config.yaml
arch: "vit"
model: "image classifier"
dataset: "crops of objects in photos (Visual Genome)"
train_examples: 123503
image_size: 64
crop_scale_min: 1
horizontal_flip: true
targets: ["object"]
num_classes: 300
norm: "layernorm"
norm_position: "pre"
activation: "geglu"
mlp_ratio: 2.67
head_dim: 64
fused_qkv: true
bias: "all"
qk_norm: false
parallel_block: false
inner_norm: false
moe: "expert_choice"
num_experts: 8
moe_every: 2
expert_mlp_ratio: 1
experts_per_token: 1
shared_expert: false
patch_size: [8, 8]
conv_stem: true
layers: 8
width: 384
positions: "sincos"
pooling: "mean"
loss: "cross_entropy"
head_dropout: 0.1
residual_init: "scaled_by_depth"
optimizer: "muon"
muon_scale: "spectral"
lr: 0.025
momentum: 0.95
nesterov: true
orthogonalizer: "newton_schulz_5"
adamw_lr_other_params: 0.0011
grad_clip: 3.0
steps: 14700
batch_size: 256
epochs: 30.5
lr_schedule: "linear"
final_lr_fraction: 0
warmup_steps: 730
weight_decay: 0.0
adamw_weight_decay_other_params: 0.05
Rows from expert 1 of block 5, named by matrix and row number. Rows with one number belong to one neuron. Each number is 500 + 25 x the weight over the matrix's rms, rounded and kept within 0 to 999. All counts start at 0. Numbers have three digits each.
# gate: expert gate (model.blocks.5.mlp.gate, 8x384x384), inputs 128-191
# up: expert up (model.blocks.5.mlp.up, 8x384x384), inputs 128-191
# down: expert down (model.blocks.5.mlp.down, 8x384x384, transposed), outputs 128-191
gate.103:505449491473500521511500515514518500484445493510514500529518541494531488542532480510547521501489468461540500500477556491467526488507447487554509459485504508446554492506546472485486471473520480
up.103:511536550503504511469488480486494505541530547488490504491506454493471516453489534518473504514533496525453504533473460527480508496498549511433499515506466486517433541478483550522490531501505511
down.103:524499491478487496468501496468477520476501474503520466495500490514554485497497470519501503504478540505501484534495479506508497515533488523508495474478500489510490535488524493518559494470445513
gate.104:550518519461580508461504508487537510549488515529491459511516508437498526484593508500470451448526508506485554507519529538532526488494476479555511504489473537466520463503494521482519557555498502
up.104:524537475489528532520532497491512495534545516534505478510505507444509536458528444519512480421526507502504501509502473460529459478463464503501507522478494513500589462512519523483520478517521476
down.104:490500498480468490512519501523480502517512485460564488471467515457481458511470508539505488501493497496533537511460503547540513528510506503535462508504520487485486490531505522486515518475486537
gate.105:515539516518504480518478488467534524556459492509522540468475536503514464547473510454530501492500528485523507463537477501471477421426504506535486510467512478519465606475540520521486508497472490
up.105:518482538522499452533486456479546559534493518537488507494496533520481504527485509507541501531505522463518510472534488534496459424440489490498487501462526461519483566497522447467515523465472510
down.105:540526535500523543478511527516502539546563450514535505523563510505472495529503504517514516533509569457513489526542525476498520515454537407509493531512481496482461523523437526521482506477463514
gate.106:511484476464450507508469502511538499466494472552511490522504457469514503545507493555469475486523513546475524492566461487447463532531454486487546508475442477538482524502501531538494513435495503
up.106:505473475423449502519480490512532483508480480550538528504482445498504518542531482531454446494527542545469518499521440482499487541511493466510557483482478497535502476478506480540474497485525487
down.106:522539535487537505546514444506507446504492536477486534509516480506530524525452522492510512527488500485469440513481507544513518486446508525535511537514489505489490507505492480508523505475495515
gate.107:485525559482556543525472517452513476510519453506501469533485555507505483499495513512536500487452464460462499502436502514483496470509489450490505490568493512502448473487468441517507504477531461
up.107:540480463482501518500551509528463520553493487473496476522479495533465499463526558484544526527498454555504489533500508484476503499570541517554486522456510475481511544483497498527438485532470521
down.107:501529499488480483488475486496522512470490502503517500471481523479431475473466484537511573491504451480500539506494465545495505500492515493484539535482478497520479557506516525504492492479503546
gate.108:555511530456470488517465514544510458452517502490499487555489565484486555496504504508523481538533475536491529440522529486541486453467468516477482532448494524516479491487560526517528503466528517
up.108:562499529472450507484508506565506482460491493487497502548487520466524512482496524493533502518510474524486599476504507470530524466474481520521492529502498519522477537494514517490506527478506565
down.108:486515536521433498497518483539455496553520505551566502554529496492473468455472494526485494491522510524483487483498531439481497515506464521485523485490478506498517530500477470446549544490486455
gate.109:446463512464558522537474505509484509504490442545480490541495527533538549505532492506493503499534545478451503493533469502510501478434480503509500473559451513529519544480469496518537495455524483
up.109:439448498465556516520482525491492508496508469536458479531494518562530558517517491498516498512543540501468506463511501486501511438427541493498487528552494511530524586457449524507524536470514479
down.109:522539537499503511533517470457499537471508452413512443508498494490495478478581524500493482510478494471477500534473490479523434501533493501511506495462545505519505492507485459525509487471506488
gate.110:530509498529528487498490479489523485514505498437504500503539508491503456522533466493480527555515544550488501475505464488440503463470496496520479484532501522542504513535477489517474509488528493
up.110:504479485512515478496486473448510495508521470461522528489540485498499475519518465486497528544527530531494513451507485476475501511468474507478505474532521524515490501544477491487511497503502485
down.110:539469468516496509478518496524491518461543497515492489505523578558480458485485498511501464537510493523464482508482490462516495504501490496490488480474451502485517503490531482470500488465523494
gate.111:484467464510526516466493540456502547564457524570500450439527491533530520512510483502547485484537442551513522580512509504471499508442503464538534506476498490525471510494501552523432527464468497
up.111:477507524509493486517469464539501459465537474484521536550486501464471506431508499486482525521492507460491508454491480483492489502557505528497452464491472472466521517512526467497565510511510514
down.111:498524492534462442455548543463481508522510506520516551455489465511498522543464523499489530564495520547488529499493511573522493470464522478562485544469514521498491541527461515519507486503515464
gate.112:512455502491505506495479510527535481522506584447508478471494528510478503512525551538533484467490491466498518504471495495483485520515535501503549446476539475544486477499493494494483495530509499
up.112:505509479472470531518467516470480511537466503523522525497537504504508527511509504498491491439502513522491519466484464515529528493540470449495524488487505518500522526471478481539497496521510497
down.112:491505505523496525490490531532458545454486553542511516556529518466517504496516476499526518538530458542530446461485460525494502489485495514516480521462518537482533511507519512479535504509507467
gate.113:505501531503464493547524490512479530550542546507473480521522496541504446496465529488517559494498505499473450501530507479573478524471469502471445490517476440562462482475520496510524522537492514
up.113:511493508484514516508507468481455510520496449479490495544547514484537505497539433511524484527515464521521551491502542522473508477513481486523530497513481490442484490500484534488485523516510525
down.113:519516494527456513487486456552487467480500451522545527485484463492482463518444523536447472488518537507530505508481490518534532504486451492489469497464473519465493475483510522476511444481480490
gate.114:492506496553479485486485520517507541535467495515548523516454544521455498495504519469542501495543484522453487479538482514475492512511480423443460513467492503491458509505473471512441472538505491
up.114:468508531535459503490532547484473509527488484501485534516530492559528545497516471472481488505508444521479498483510519532527538505522574481470512485498496546513495490504480439530469484501469448
down.114:510518512483498525491481528511496452483491490487477508513463509487556509470481499504519471472469494458491492520466481488466514503525529484471519496494562473477506467520487475547532470519480528
gate.115:526524553492499476505520503513530480512527508514513492491460515467488485532496526537522517461476484548445495543486492479475510508525496501515498496503474510490532494478496534503510526502495467
up.115:517496550474494469539493518514536509486534515513517465482463509478483511510512552542528527469499513527478523550469480471467517489527534506529488507521484500520548508483500532506502509504521484
down.115:483538501500527494519477459481494502500444587553525536489508500557458496480509472470482452461518436539502534484537551538467552543535458517503530489536515557471542541521490466533468446480492567
gate.116:495472487546522487486519482518439530481438506510495482510475507542512478531490494471552488542461476515530498464505529505514415536505493486526464449556504556506494533484522535522487473481489486
up.116:546484540509518522484544463529470546462503523525470482468490510551472484531492500512524490526509463541489471457489496490493448553501495499551461487589498543504500552501515522507513464481518545
down.116:487492503464503488508412535457493541482456491497490510508518501445524526505480530542525478539544502553485484462543508494530503514438529526479435550536491500523491511515539546487506538508502491
gate.117:506419534480519500495527483487546458528491516524519503501498515513515500459542510478527522550487482508493515497550503504514504470492517524483503442531510486539559544487538500499479526491488532
up.117:508405529489468464493513505496516469511453529523498506509509515494469510483469536542525548543535487461466519521537515511514499482512500517503508465516541488491534524519508493507518508524474498
down.117:446522465481495499498473433483486488486483525526503483470465521496468534490511473493523485458513478546520483503444496478511498481507516499502537508512495485504497542551541510499510500510514530
gate.118:506498500500505506497503503501499502497500505505498498504497495495498497497499497496505498499498504494499503500496503499500496497499498496500499499499497505499498497503502497495501503502507494
up.118:501502501507502504506506498501500498498501500505498502498501499505500497502503501499501498492497495498497503499502496503498498504506499498498499506504501499499504497501498498498492494498500501
down.118:500502502503501501500501501500503503498499491498501503501497498495498506500497500494501499503499500502500503495501500496498499501500501500503504506497505501502498502499507502503500496499499496
gate.119:501498500501498498502499499500499503504500499499500501501499501501498502499503498497496498500496499500499501497497499498498502502500498503497501500500499500503504498501498504498501502501502498
up.119:497502499498504494500500498502498496498502501502502500498499503502502500501499499502501503502500499504500498499500503501499501503499499497501499500501500501501499501503498499501503500498501497
down.119:500505499503503499500499496497505502500501500499503499498502501499501504505499498501501502500499497499500502500501500501497500500501500499498501500498500498497502500505497496497504497499499502
gate.120:496493476482465480520474512449463499499474502512501495508526485515509539501532490538516532535521488492494465510503529480495532488495486513478504480457461523476485534569489546497518512509525498
up.120:480455548465507462471492484479463508514463503513481475500510527505495513503509505486503530508499487489547446497483490505475528455495418500516475538469487521493491461512518527489529541501515479
down.120:491482422515567546487506539476509499500521451540523467542540505528518500484494499507484481523507497557509520514473512518517556519521511504483483500526488536503449487471453585468489504536541480
gate.121:458478495545497504509494528476564528549467521526544495507503536508505478526479498491475483530505532518561490525540478466481474479518559521512499539544452581481511508529517519498474497493510527
up.121:483508510485499475523493507488517519555498532528512480477526528528505475527545512514513496515500511536544461476556510499461517480476541496493492544507466576496497483516492525531440515482523516
down.121:510510521475499506482480489522459487495475496514525490461502489555521513459467451519483552474471490488477497447496484491473474519517487500493499442499489460504519469502559520458484483514526536
gate.122:512458495525513503525520483480498502509511496498486495520490468528485503474520526539457506521501474503515498553497485537527526514514470532479477513585491522454514456506492544517451516536498480
up.122:469492538469503526482559544522536510503539461491515509546496481465456484487425526532481521503514475500459517561449481525509540466500535438501487496477513504509508488514502465490558475444501539
down.122:509489491545511532500489508544519475530487470487489516519472517490541513420522499546405526551518497454443471464558530467547480459474486496519509517490560458505518515507516490481537525493528533
gate.123:540483473498483485451535517531517460537500483503503481474479488458483502513432523511507471501484502515554514476498500486504407537496505567504521508516481518541508492439519471485513473528459517
up.123:511540495517461492474506531532507480517485484510481500478515509442501461534449517490518500496532471527555510476508515496540489517498533523476540526521465464512515460500458494469516494459512500
down.123:522505490423536516482491503479513513452528478475477539529503458500586507501504466518554478505484481503492524439561489540488606493525493514501495513498500504514533477502478521517496467524463482
gate.124:503513495482474519472526497513538544539522500520458527501510520494479458502508499465483513513564458463462493450479469497456503481483550521496475526538474521511519466469503523544476533540528493
up.124:511491485496479495452483501489491532573478492529469497494555536496506491502509506469503485508544443457467495463503455465492501495499551476478484499504462513499492493481503526534448533510500487
down.124:469483520486487487472470519514520504500498485532513497512518487517496482474500503508494519488447513490493494476502463492507510519506500465567488497509506482474482448486498524479486545504482543
gate.125:489485487527497504482557521490541522507531521545479491469475450525511555518525504491465489484512439453498542548517507523509466513490513536536499516534511496473492466553434478478480504517503507
up.125:518540519438526488521508514500477510483497519442533457506500569503529478545504530514501480451499521497493490457539539488522494489505433494510520498474465515518516505495505505506514486478513488
down.125:490505499470523518515467562547507517463564503480515458418541491544514499514474461487516488509489470482457476481536530502500528502502516466507480572491520476464462502492533487434520557460470522
gate.126:501505508512488499512509480501493498501493479501501493508494508504492506496500507495496513492474503503492488499511494508496498507502502494509509510487502506506496498507492501501507495499515504
up.126:499492493505499505492497500501497495488511510497509495499498506507510497501508496501508493508496506491501501509503496503499495493518504498505500497503496497505495497511504504498506498506505498
down.126:505495504492506498496506503499506498487507513489502510495511506493496503509500492504501492510496503500514494495505490510498516500499493495497493508490502506509500513505491508507493508497503492
gate.127:505474552498519507496513453518507503505492426497497451509431480499461444485488501485458543544530516516484536529473489532530500510535520514503514507488480508478545463483480511503500471454531588
up.127:514534486537561458484517513460521480473473506479457469491485500503515506489517522490475481509506462478517457540557539520480461496451514490488502508519510452550429537529521459522510475531516504
down.127:485473532439441525516425535491506474551519461516482519539510480517470505512459506459506572457460490521469467546521511521499501502532444573511466503453507511463499524487482540493538517493499545
gate.128:500500500501502497498502502494500500500496496501495499506499501505501501502503500497499501506502503499494497500499504496508503502498497501502500502499497497506499499503506504500494499499497506
up.128:499500500497501499500502498495498501499502499499500498505502502504501497499498497501501503502491503498497498500500501504507500496498505510501498497497504492501501499503507504496502502504502497
down.128:501505503499499502500497497498500501495501500498497498497499501497499498499501497503502500496494504502498496502496495500499501494501499498507494505499502498497497496498501495504496499498502498
gate.129:443500520417488508454492500473505505504523435557436466477513531483496505533497490483530476530577454514510455528504477488493548527486510547523459522495486463466514473466486515536493505520473515
up.129:451516523440501517474486475487492540562496430553490479485515520470506501520513491509501457526568458495504488501499484531493564500491520493554465515460496487473552467462500549547554485485472538
down.129:524475463509484479473470500470518481477485489508536505531523494447454478543530514488489523453462525551454503524510479461496506465502498444505426530514534469528492501486533510524541528476471482
gate.130:485517481477549522508514463515464511460576459428517552495471475486502498483493513487501482438471486486540530524521474481502494485532497472528532471490540531484524497508560486501464493485529488
up.130:459487502469537537498500462497475495465553490458509562517479501475525495484505523514489486439490498483545500523503491461499509444516490511527519483518509510496501482522555529487499507519496478
down.130:511526530491478483475469496483527520511505520552543479489533548501494566504478433506491519523506486452518483475463534498489453458532515536485472472481481552500481481485505501455488494520462490
gate.131:562529537500457496453516468502469508490515529478473487505421477498480497543446495511507479502508519522526537529500485480446499553526522515449533478512506499547437487526486514485508501486513508
up.131:525499544482510512448515469491469490538528539465482474515411507522517509502469501503514520524499540528521535513480505486484484529512523515460527470521510476524499499536493521497474509487479497
down.131:450478504516507450489491449424463517523503504522499506521518549490525495500526515476478517503458516548511546509482507494523456527487492518477568453481492490480511501510445506503537481478502495
gate.132:612508526519508472460507508480566483520520481503484559468474483509519525549486546468488499489457495512505490500465504486565501478491455467529527515434450526535490470511494476517462555511534512
up.132:532497488536499535540521528517589483518528484486455477478518521576533554523431531476478470494503505487464503505503466475535490483520498461537441537503469429504475466532527491460527527462511511
down.132:524507507485519498486492528495517460484497483514532509529500515517508494514502521501554496451485500494480440486475481517480448529434524537524513461480489537528547488551459459490483534483500538
gate.133:503504497504503500498500503498497500501503500497505497499502499499498503499501494503497500499493501500497501499502502501498501498499502501496501501503501493502500496500501499494499502498498499
up.133:502502497502501498500499500504501502497500502494497502504496500502497497501503505501499502499501495495499500496504501499500504496496500498501501496501499497500503497503498503502500501502499499
down.133:500504500498502495501493502499499501500497505498505499504499498496501504499503503500505493494503500501498502498504504502499500499497502496498502495499503501500504500500495500502503504495503498
gate.134:475472503500536508539526541498500498478532516507467519538507479515471516489503441492515511551513494476482525422493547564511489499465482484478488526473501550455487452541577518457503506491497485
up.134:493503494488441488488476460457505518566414473493508506472554467515499516484495511492518523499527515496522486490552460459497469557482506482482500504529452456574516476499486526511505528471476476
down.134:522558501483475512543491471503488509500538470505503521550455516459475488509527485477471450494526498512449486534520571523490499474480449531531491483512508493493499467564514497511502538545502531
gate.135:500500503501500500496501501506494495498501499501501496502505495501500497502496499497501498503496496500502498500496500501500500493502499498503494497500499501501503500502496497503502496501495498
up.135:498499502496498501501496502505500497496500500499501498499497496498498500502502500505504496498499501503505504504498497503495503500500500500501499501505499501498498498498506499504503501500501498
down.135:502501499504503502500490503504497499500501497495503499496500495503496502503498505502502503506502504503494498503502499496501501500498500496499502497503503503497498500501499501495501509506500501
gate.136:484501450506462510507434526532500525508491514486529506472440519489533526511519489515466495489540499498509531534521467501530530459517516514545500481522474485508537484547553503509532527497473510
up.136:500493548504530480511557481471490456497503482497496522529520453507506491483503527522509493529492507502524504511469535521460488532506470524481515488488530507487460493450444515499454479502547475
down.136:517472481496497498454510505523528523495507488553512475484529506448505487505525507474490483498457530506500493519532469544481485514515462515488502497504487437472469494557502499493532526506485478
gate.137:473473534507468521519480479514543482500485459527517532528484498484446479522487458525513529555540499525469572490495488500478448508448529524531490485454519427486532499525508498504502498526552519
up.137:491519506517517509482518508488441526531480478472447440488536460525534454429517542485480514451504475515525486509534544518503533525534516470507513524505463564522475507478528519478514510492473471
down.137:540488531522519460527487480527503513558510514538481495491439457539498458517496466540492483506507526475509499463479498498460507453454485538514475497548541508513480490494468534446474481539535512
gate.138:478515508501534551523519531494471485497526504483499480488482468498520429552477481489517522494470496465481464507479525475503501557519507504477501465505504508472530509517520549537492530503544492
up.138:486495540506469487476500477468422479497521485464448493510506525503483517485539532476508524472528491499544513490520488535527530504460453517492492502491499505503493508508529522482472478496449477
down.138:497488503528476582501520519503514527467527483505494497504488499510487469429569463506470532521473539513533499443520486503489457505501513512484479495526498481519524517507544523505507526482501485
gate.139:496494494501490500495504502508504499495504498504495507500498508509495500501499502496498492505492496500500501497501496504502503499488495497507504500499506500502499492498500503502499494500503496
up.139:501494501502508501503499500499498499503500501500500500500498501502503501501503499504499502495505498499497501503502497499502506503504508501496498507502495494498498500497498496493503498495496499
down.139:499507502500503496499500499497499502503503498500498500499501500502500501503499498504501502506500501496496503506503495505503503499500499499499498499498498508499502499495500503499494495498500501
gate.140:475448485426466502477459497496536523535519523497493510539459499489500510496491486467485516499457545485484519440572475524509512460449480497494503522488490513533486481479497513524517533510544553
up.140:505487464488460487497454548466559532537489499477509477504475526533513513523474543498473482487462510482447491488550444547520516491487517463483492467460478507513501519494526518483528491492539576
down.140:536538460518522522518513524470522525480520517514504520488525498453492460474536498516488453479565505495552503513520503495472477505527477504519506495501458533516543549458487529496493474519492479
gate.141:497503498503499499501499504494497502498496500501501495500499500495496496497501501502500502501498498497504505498501502500504499498500498500499499502494500501494497498507497496498500499500497501
up.141:498500501498500498499497502496503502502505501497503501498501498502497507501497500501502499500499500504500501498500498502501500501501502502499501501497501499506498494500499502501497504500503502
down.141:500500503497505495500496501497499500502505502501504501499502499503498500502502499498499497496500499497500499498500494502502500498499500505497497502497499502500499500501499495496497498500500503
gate.142:509502448512474509481509508499531494474476506508524470509531526468520527543567523534446567509474534495509441480449524507478517491470480480475536494456498541514483474497466485494489493532484475
up.142:463537508497518525507512519483516503456502449501521500506532481495506501510520495474487530485507485509528493492451517499500509520466518515492531522440500508504503493524482440475501488471432526
down.142:496489540555460470503551505524511482520490512481478538520482506480484515493481479529493457447484494478464489512494502483535514509511469516536512490496484459523508461554442522525476516507487472
gate.143:446465474545544523462478538502507511552482546451481514500530519518505500523461499463484569545467471503495547446513461488579520527509486488488463532504538482482554472445517508510403488523516514
up.143:564534488493448481586531475522521481436522529531532520500519451481485538472523519522545467467566560462471455486523512471489538460478518513488534489477493511501474442536434468480464481488505481
down.143:535467516491525506528536468516484511474521522515542485478547469491475500503556510470494474559522520535450531545506460513568516453569534495532500494477469501504474543455489482546477527462503460
gate.144:486497485487461522502477511506519533506508509509505496511480472517514472500531537493508510487564465478503506521498516533434473460509513482499481435498506486482534508519458473482546536510456480
up.144:501499475469470516552480544486526507517536470525502523465478493551527493457453518465533535487504484510503531512486499504462502483503552467514476477482525496456490524487493416480494534457493486
down.144:466545543554486534507533482516490466500524500515498486523493473454550483524521498497465546512547500490490496487532457505528464485514509475488430542540472461447474465533541491497451505474460560
gate.145:506550459438493505539515516499471527547531490512519484506513533488471473488505523528512513484519519488493457462489497463529505498494488493527479487543480540466484537502545479487455482440470553
up.145:491516412496460514488558485477547526482490504512509540498488515480494504484485531496505499459469504497493485438489486485526514570485422521496484504518499551437462512562528506492520504485455518
down.145:530516472514501496518455502495450483489503473532530474524481506473483504461510520499465470442530506511504560438495540516487494442494481501527456507496512539528513531555489489481517508519559479
gate.146:496522504466504519481452516476506523525452590487507522519466505486519484467522482470518470531513498521501450524544502547490461500484525501529535500458529474475502470506444490541486485500515468
up.146:459514474451499508465461504474463507489512551489556540490521484470486460468492492481507456493538514510495478502543489514503477487461550583558524505441502500462468546499489514560482479557505513
down.146:479492462500532477511512512529500523523488545487491510497450492529483512528474482484564446471503520474557514516437481501533498510524464519512487414507481486505542511502503479522448511472515539
gate.147:471507488463513500500471541506467541517484464529525461447460490478434515482492512503512474524513464490507487509491519501479519480531471527550532498490483487511491505484519531510479475523494442
up.147:498488465472508531479469563500415563493455496520514508437467501483477507494507511497492463517527456487503484511507517507484492486566481540529521509476468481508484495471531536513498476475483441
down.147:485485501480504480470546527496531556509535506460490512473516514522537481517482569494516503520519476522532491514565492524530526476507522516520484460508478535475510482499535504539531518506527482
gate.148:497533477514496495530512432542510541567456467506513530506481530474476492506503491502515489516470512490446531486516502492529490509492507495512512518495483471486507465457513539485496511506528508
up.148:510487520484480465490455544474492466445524537526486505541510444523509491502509532512473522504503508515509507503506477514489499477515521523465522485535512507526491513530485452521485526504494515
down.148:480519408420548513539541508513534495455482508482509521505555470488527495489478520549513500534478458489478527498476461523506474474554507518524487490499485510484458476489510458490483471490541558
gate.149:497499502499502498503499498498499503496500502500502500495500500497500500498502502499503496501499501499506498496502500503505498499500494501499498499497495501503500498503502502501502502498499500
up.149:497496499504498496502500499501503500505502501499499501500498499499500498501499504499500497504503501503499495502499499501503503502502498498500500500499497496499499498501493502501495500502501501
down.149:497499501499499498501499500498503499503500499500500499500500498501500497497498496499503501503500498499498502498503498499504500500498502498500498500499502496497501499499499503500495496503500499
gate.150:531483478483505487528482513482505532464508484512474478488502466467428481509475485478442513490512490475469454449493519509508503472529491501488496480482471490564476511499454533476504520531526506
up.150:518484530466507536474553487540455460529498531486502501510514544504556496526494502504534425508488494518545491550497512501467490533486504494534541542527533504489537473497516490524478497494494493
down.150:519469491504494516474501467500525508507500500527530538488539467516501488565456563489518507516550439519509486478487460498506472507542490468495523462519529459535518503525514517526485488538486523
gate.151:486502515493514561498488475522502453450509476495493498455499513493487552461442432520479498476491517561485476513482511507490535505489481549504549500510496553441524499483477460452511539484496478
up.151:505487524505498522523502505496507459502486493503484465550496518546496560475492492453479481538480514551496453511547517534536482532519460536472521506535464494483485560469504460465487536509534465
down.151:484476486524457479552524504517509548512496482523533501517420499485548482499529515500493483511491487530525510506507520495508516516501462518514495535471487526517477506514517499510510447489478498
gate.152:515503499506504463528466518529490538418474516531481501524547468473486496520514492519511523536526511495466505546483549477555501534470543495503464517492507496508503539522480503532517450419530475
up.152:492494520501458466519482507518475500458528535484507501535490476498501452479539498494527518548519499471496489517526553463526520499480522510522471486466519492512510542499485539521488401460534491
down.152:513490500486472487574477489509542481476508517511507535503509464530488514465486533511514525498532491452515549549491515501459485492511535449541551508512483463492516494498491484508492531521519516
gate.153:492499497505492494499500501494497500496501501496503497506504503499505495502506497502501499499499498500501502507504499495503491498501500502498501498501495492503495501494503502503497503501504499
up.153:504499499503503503500497500502500496501500501501503501497497499497498501500498501500496500504498503500498496497504500501498498500498497500501500499498498500499498503501499501501505504498500505
down.153:502503501497497497502502498506505499498500500496501504500500503501499499497503500499502501503503498499497500500507500496501497497502506501497499501500498497504492500497494502502500500503499499
gate.154:534446476508487507524549535494490506493517543479490464455512512483487539503497482526472532460511489493485531491449509542522508483550485536500560476436506503489513534504481473502503472550539456
up.154:523445481493489496510529544501482520495533544473506471457517547467469538495512473519474529483496480498495509467480516521513509498500518509511526483464503527496512531487511487508515481543514449
down.154:450512465540513506526484491516495516504485524521487477507472503485500496477489524478485468488522488541498505530492534499530501450460493504497507527517493464473499505551529474485509530572483506
gate.155:479477484523544494546493480534504497514528477504504493484462503481518484557513458514474499514504540465523494485575521530487528470502488531505457508481438463485509534512505475515546527522468493
up.155:538561510460481524472489508511447487490470564498480526476527498519505488466463580466488471479520486514503523523479489476473493501519523487476538453542558473541503490453512503487457467514555432
down.155:525516500501505564482549499469508537471520500481480505522510500542505491456547485548498502505499520482510512470492475539497499577544442519525501502516503534518468484536538492521507447511479484
gate.156:498507465485495490506512492528499518527478512484518489502528495506488476506511506514482513487534502505502533504521500502445498509500510471502493472523488477503503483503487508519494500507477501
up.156:505498503487486494524502494542486513516492510482524495491515495506496492506493529521469488501518499493489505500514501511461493508500506488512508463529494495494507504511488512499504483498482482
down.156:492490507480483531475487500497487515484496485510508513496489501504503486514501499511483467497427462498533489486499535507504489512473513505492510539490487512499470495501493536498505485480480509
gate.157:496501497502500499498503500501499500504503497500498495500498500497499499500501504500503500497500498495504502500500499505497498499498498501503497500500501498504502500501500496499497499503502498
up.157:495496498501504502498503499505498503501499499497499497503497497497499501501501500497498500497499501503501501499502498498500495498502496498501502503503498502497495506501493500500505497505501499
down.157:498504500498498500499499502499499506500497501499500500501501495500499503500501498501497501504499496499501503499499498498499494498503504503503501504501505498500500501497501501500497501498498498
gate.158:519498511452500471468532521484472549495489484500546520495466527492465473525544524487458511494465462516476537478528487482468568475474490467483474480478501522537509488450517516492479504520482468
up.158:508503499407502503499511554504545503490507464474555525490499535469445442517510557488500496515427481490431532487516498499449544448508493517445467492500530480521464480451494488479490516478507466
down.158:481469483493531493502487432464525479467475517514521522522532556477473497505500501518518510497461500499473511454522527495564494597484497502452508525448492488492453499529476490540532419475527497
gate.159:533527476503493500506495535509465498509507498549520476477544516511448527508509490490522501517534533471461519473484510509466491476431463526493521483488510510431503533538488500560489504409524489
up.159:581484503498470520497521521503504491501484470492543483523540523542513529485470532482516469456579519505476497533469535528495548510464479526452537454543497491473489517428510492523512510479492525
down.159:494494502485440510521473526493499466472508558459495510501490502519528497449529482461545502532519498504496433490499499461489475490520528589528509510507502522490500536493514528511514500446516461
gate.160:532512554524560479492516502566516533497493477507496506469576514536545495493491449520492461479487508536469563498513564454447465452526517504518522501500548499475441465482505489487534510446535458
up.160:503543534549580528511506487530542521525477453515507502485511527486525510495490513545501454483464482520506528519531564455459481502518512512460487515495528504495472481464506492513553565419522444
down.160:502517509480490516512492550545449494518472458535468493493529474534523517523505513486481472458510513488489532443516574495501488459484547504465497469512523518486487457544496467486461494574522471
gate.161:503505498505504499500509501500499498498497503500502504494500500495507501495497494500494505494506502497501503497503502503500495500495496503499487496498502501494504496492494497502498497495497496
up.161:505504500497498503499498496497503501499504497492503494498498505493504501501505503503498504495491503505498505500497505500497502496498496499503495494493495497496494499500499489510495497499501506
down.161:496500500499499503497499494502498502503500498498493496503503501496507504494499502494497497497498500500500489500500498508504500495500500498497503499501500498500495504504503497500502501505497505
gate.162:490501538480486534466522518470509480465468538524530515482455478490501487511499502541502512436524501468540495461518474514479465511523533483482529508494504527521516542529504489457511526490475526
up.162:544513473486531476522471444533495501522463452487486531495508535506536532434551464506486469545478521474464492538492504486476480499509458521513447544498514518461464474476489572509509504533538492
down.162:507542478513490558476507488483493460478495525480513493557518477513483483543474495539498510522505465475476548499502485498492504486508509456504494484543495500517500528475466496513504487507505484
gate.163:533496525516508485524496528482442460505484530509526509516447558470497557501525496473530539511522442487477490477543510480535538549495457499510475480466526481485469467507492489546514480518467490
up.163:540525505486518493535519500472484474485482502507507492506463577451508516466548509484473486525510485521503507490514505483511514531477467541492477488516512449491481495520533498523510473522485485
down.163:477495534512502463521569514503523518544504474506548454485485491464446432494497505501558519501478497483499484504511482495535555475520511467496486503494488535484525529507511505457509498498501459
gate.164:488483508497498510498480481512497506497527479495512535508493512486490495533505528517476494489475505516519487504492505501489493518515494465515492496482517507505483494496494498527496493478511477
up.164:479535492489514481493513500498511475488481520509497480489494504492507500455482490479514497502501494502490508513513497493507506484487506540481488477513498520480507514501513503472501514509484519
down.164:513491485487476499516491483485498493480473508511486480498525522503463521495504512516476492496526522489477485507484469493473511489496517478519489506471493470555500462477488494519489534504479507
gate.165:531528503487515525534545527486494494520536507477495476467505517508494543534497540525510497431484487426459503541502505474489481470476471479496502544461497556515528489462470487496494486498489489
up.165:489546501533489509525504519488525476512544521494498431530485455541471486498478528523475524446483518489498474534521526539514519478495536501491471506525511555492533532492500466449506529473439490
down.165:543436471524488463497506524489506524452482496510482457518478502489490453504538528475487442496514486515481448471509536524517459496493504497450458476481509451522455520551531564489507514560529518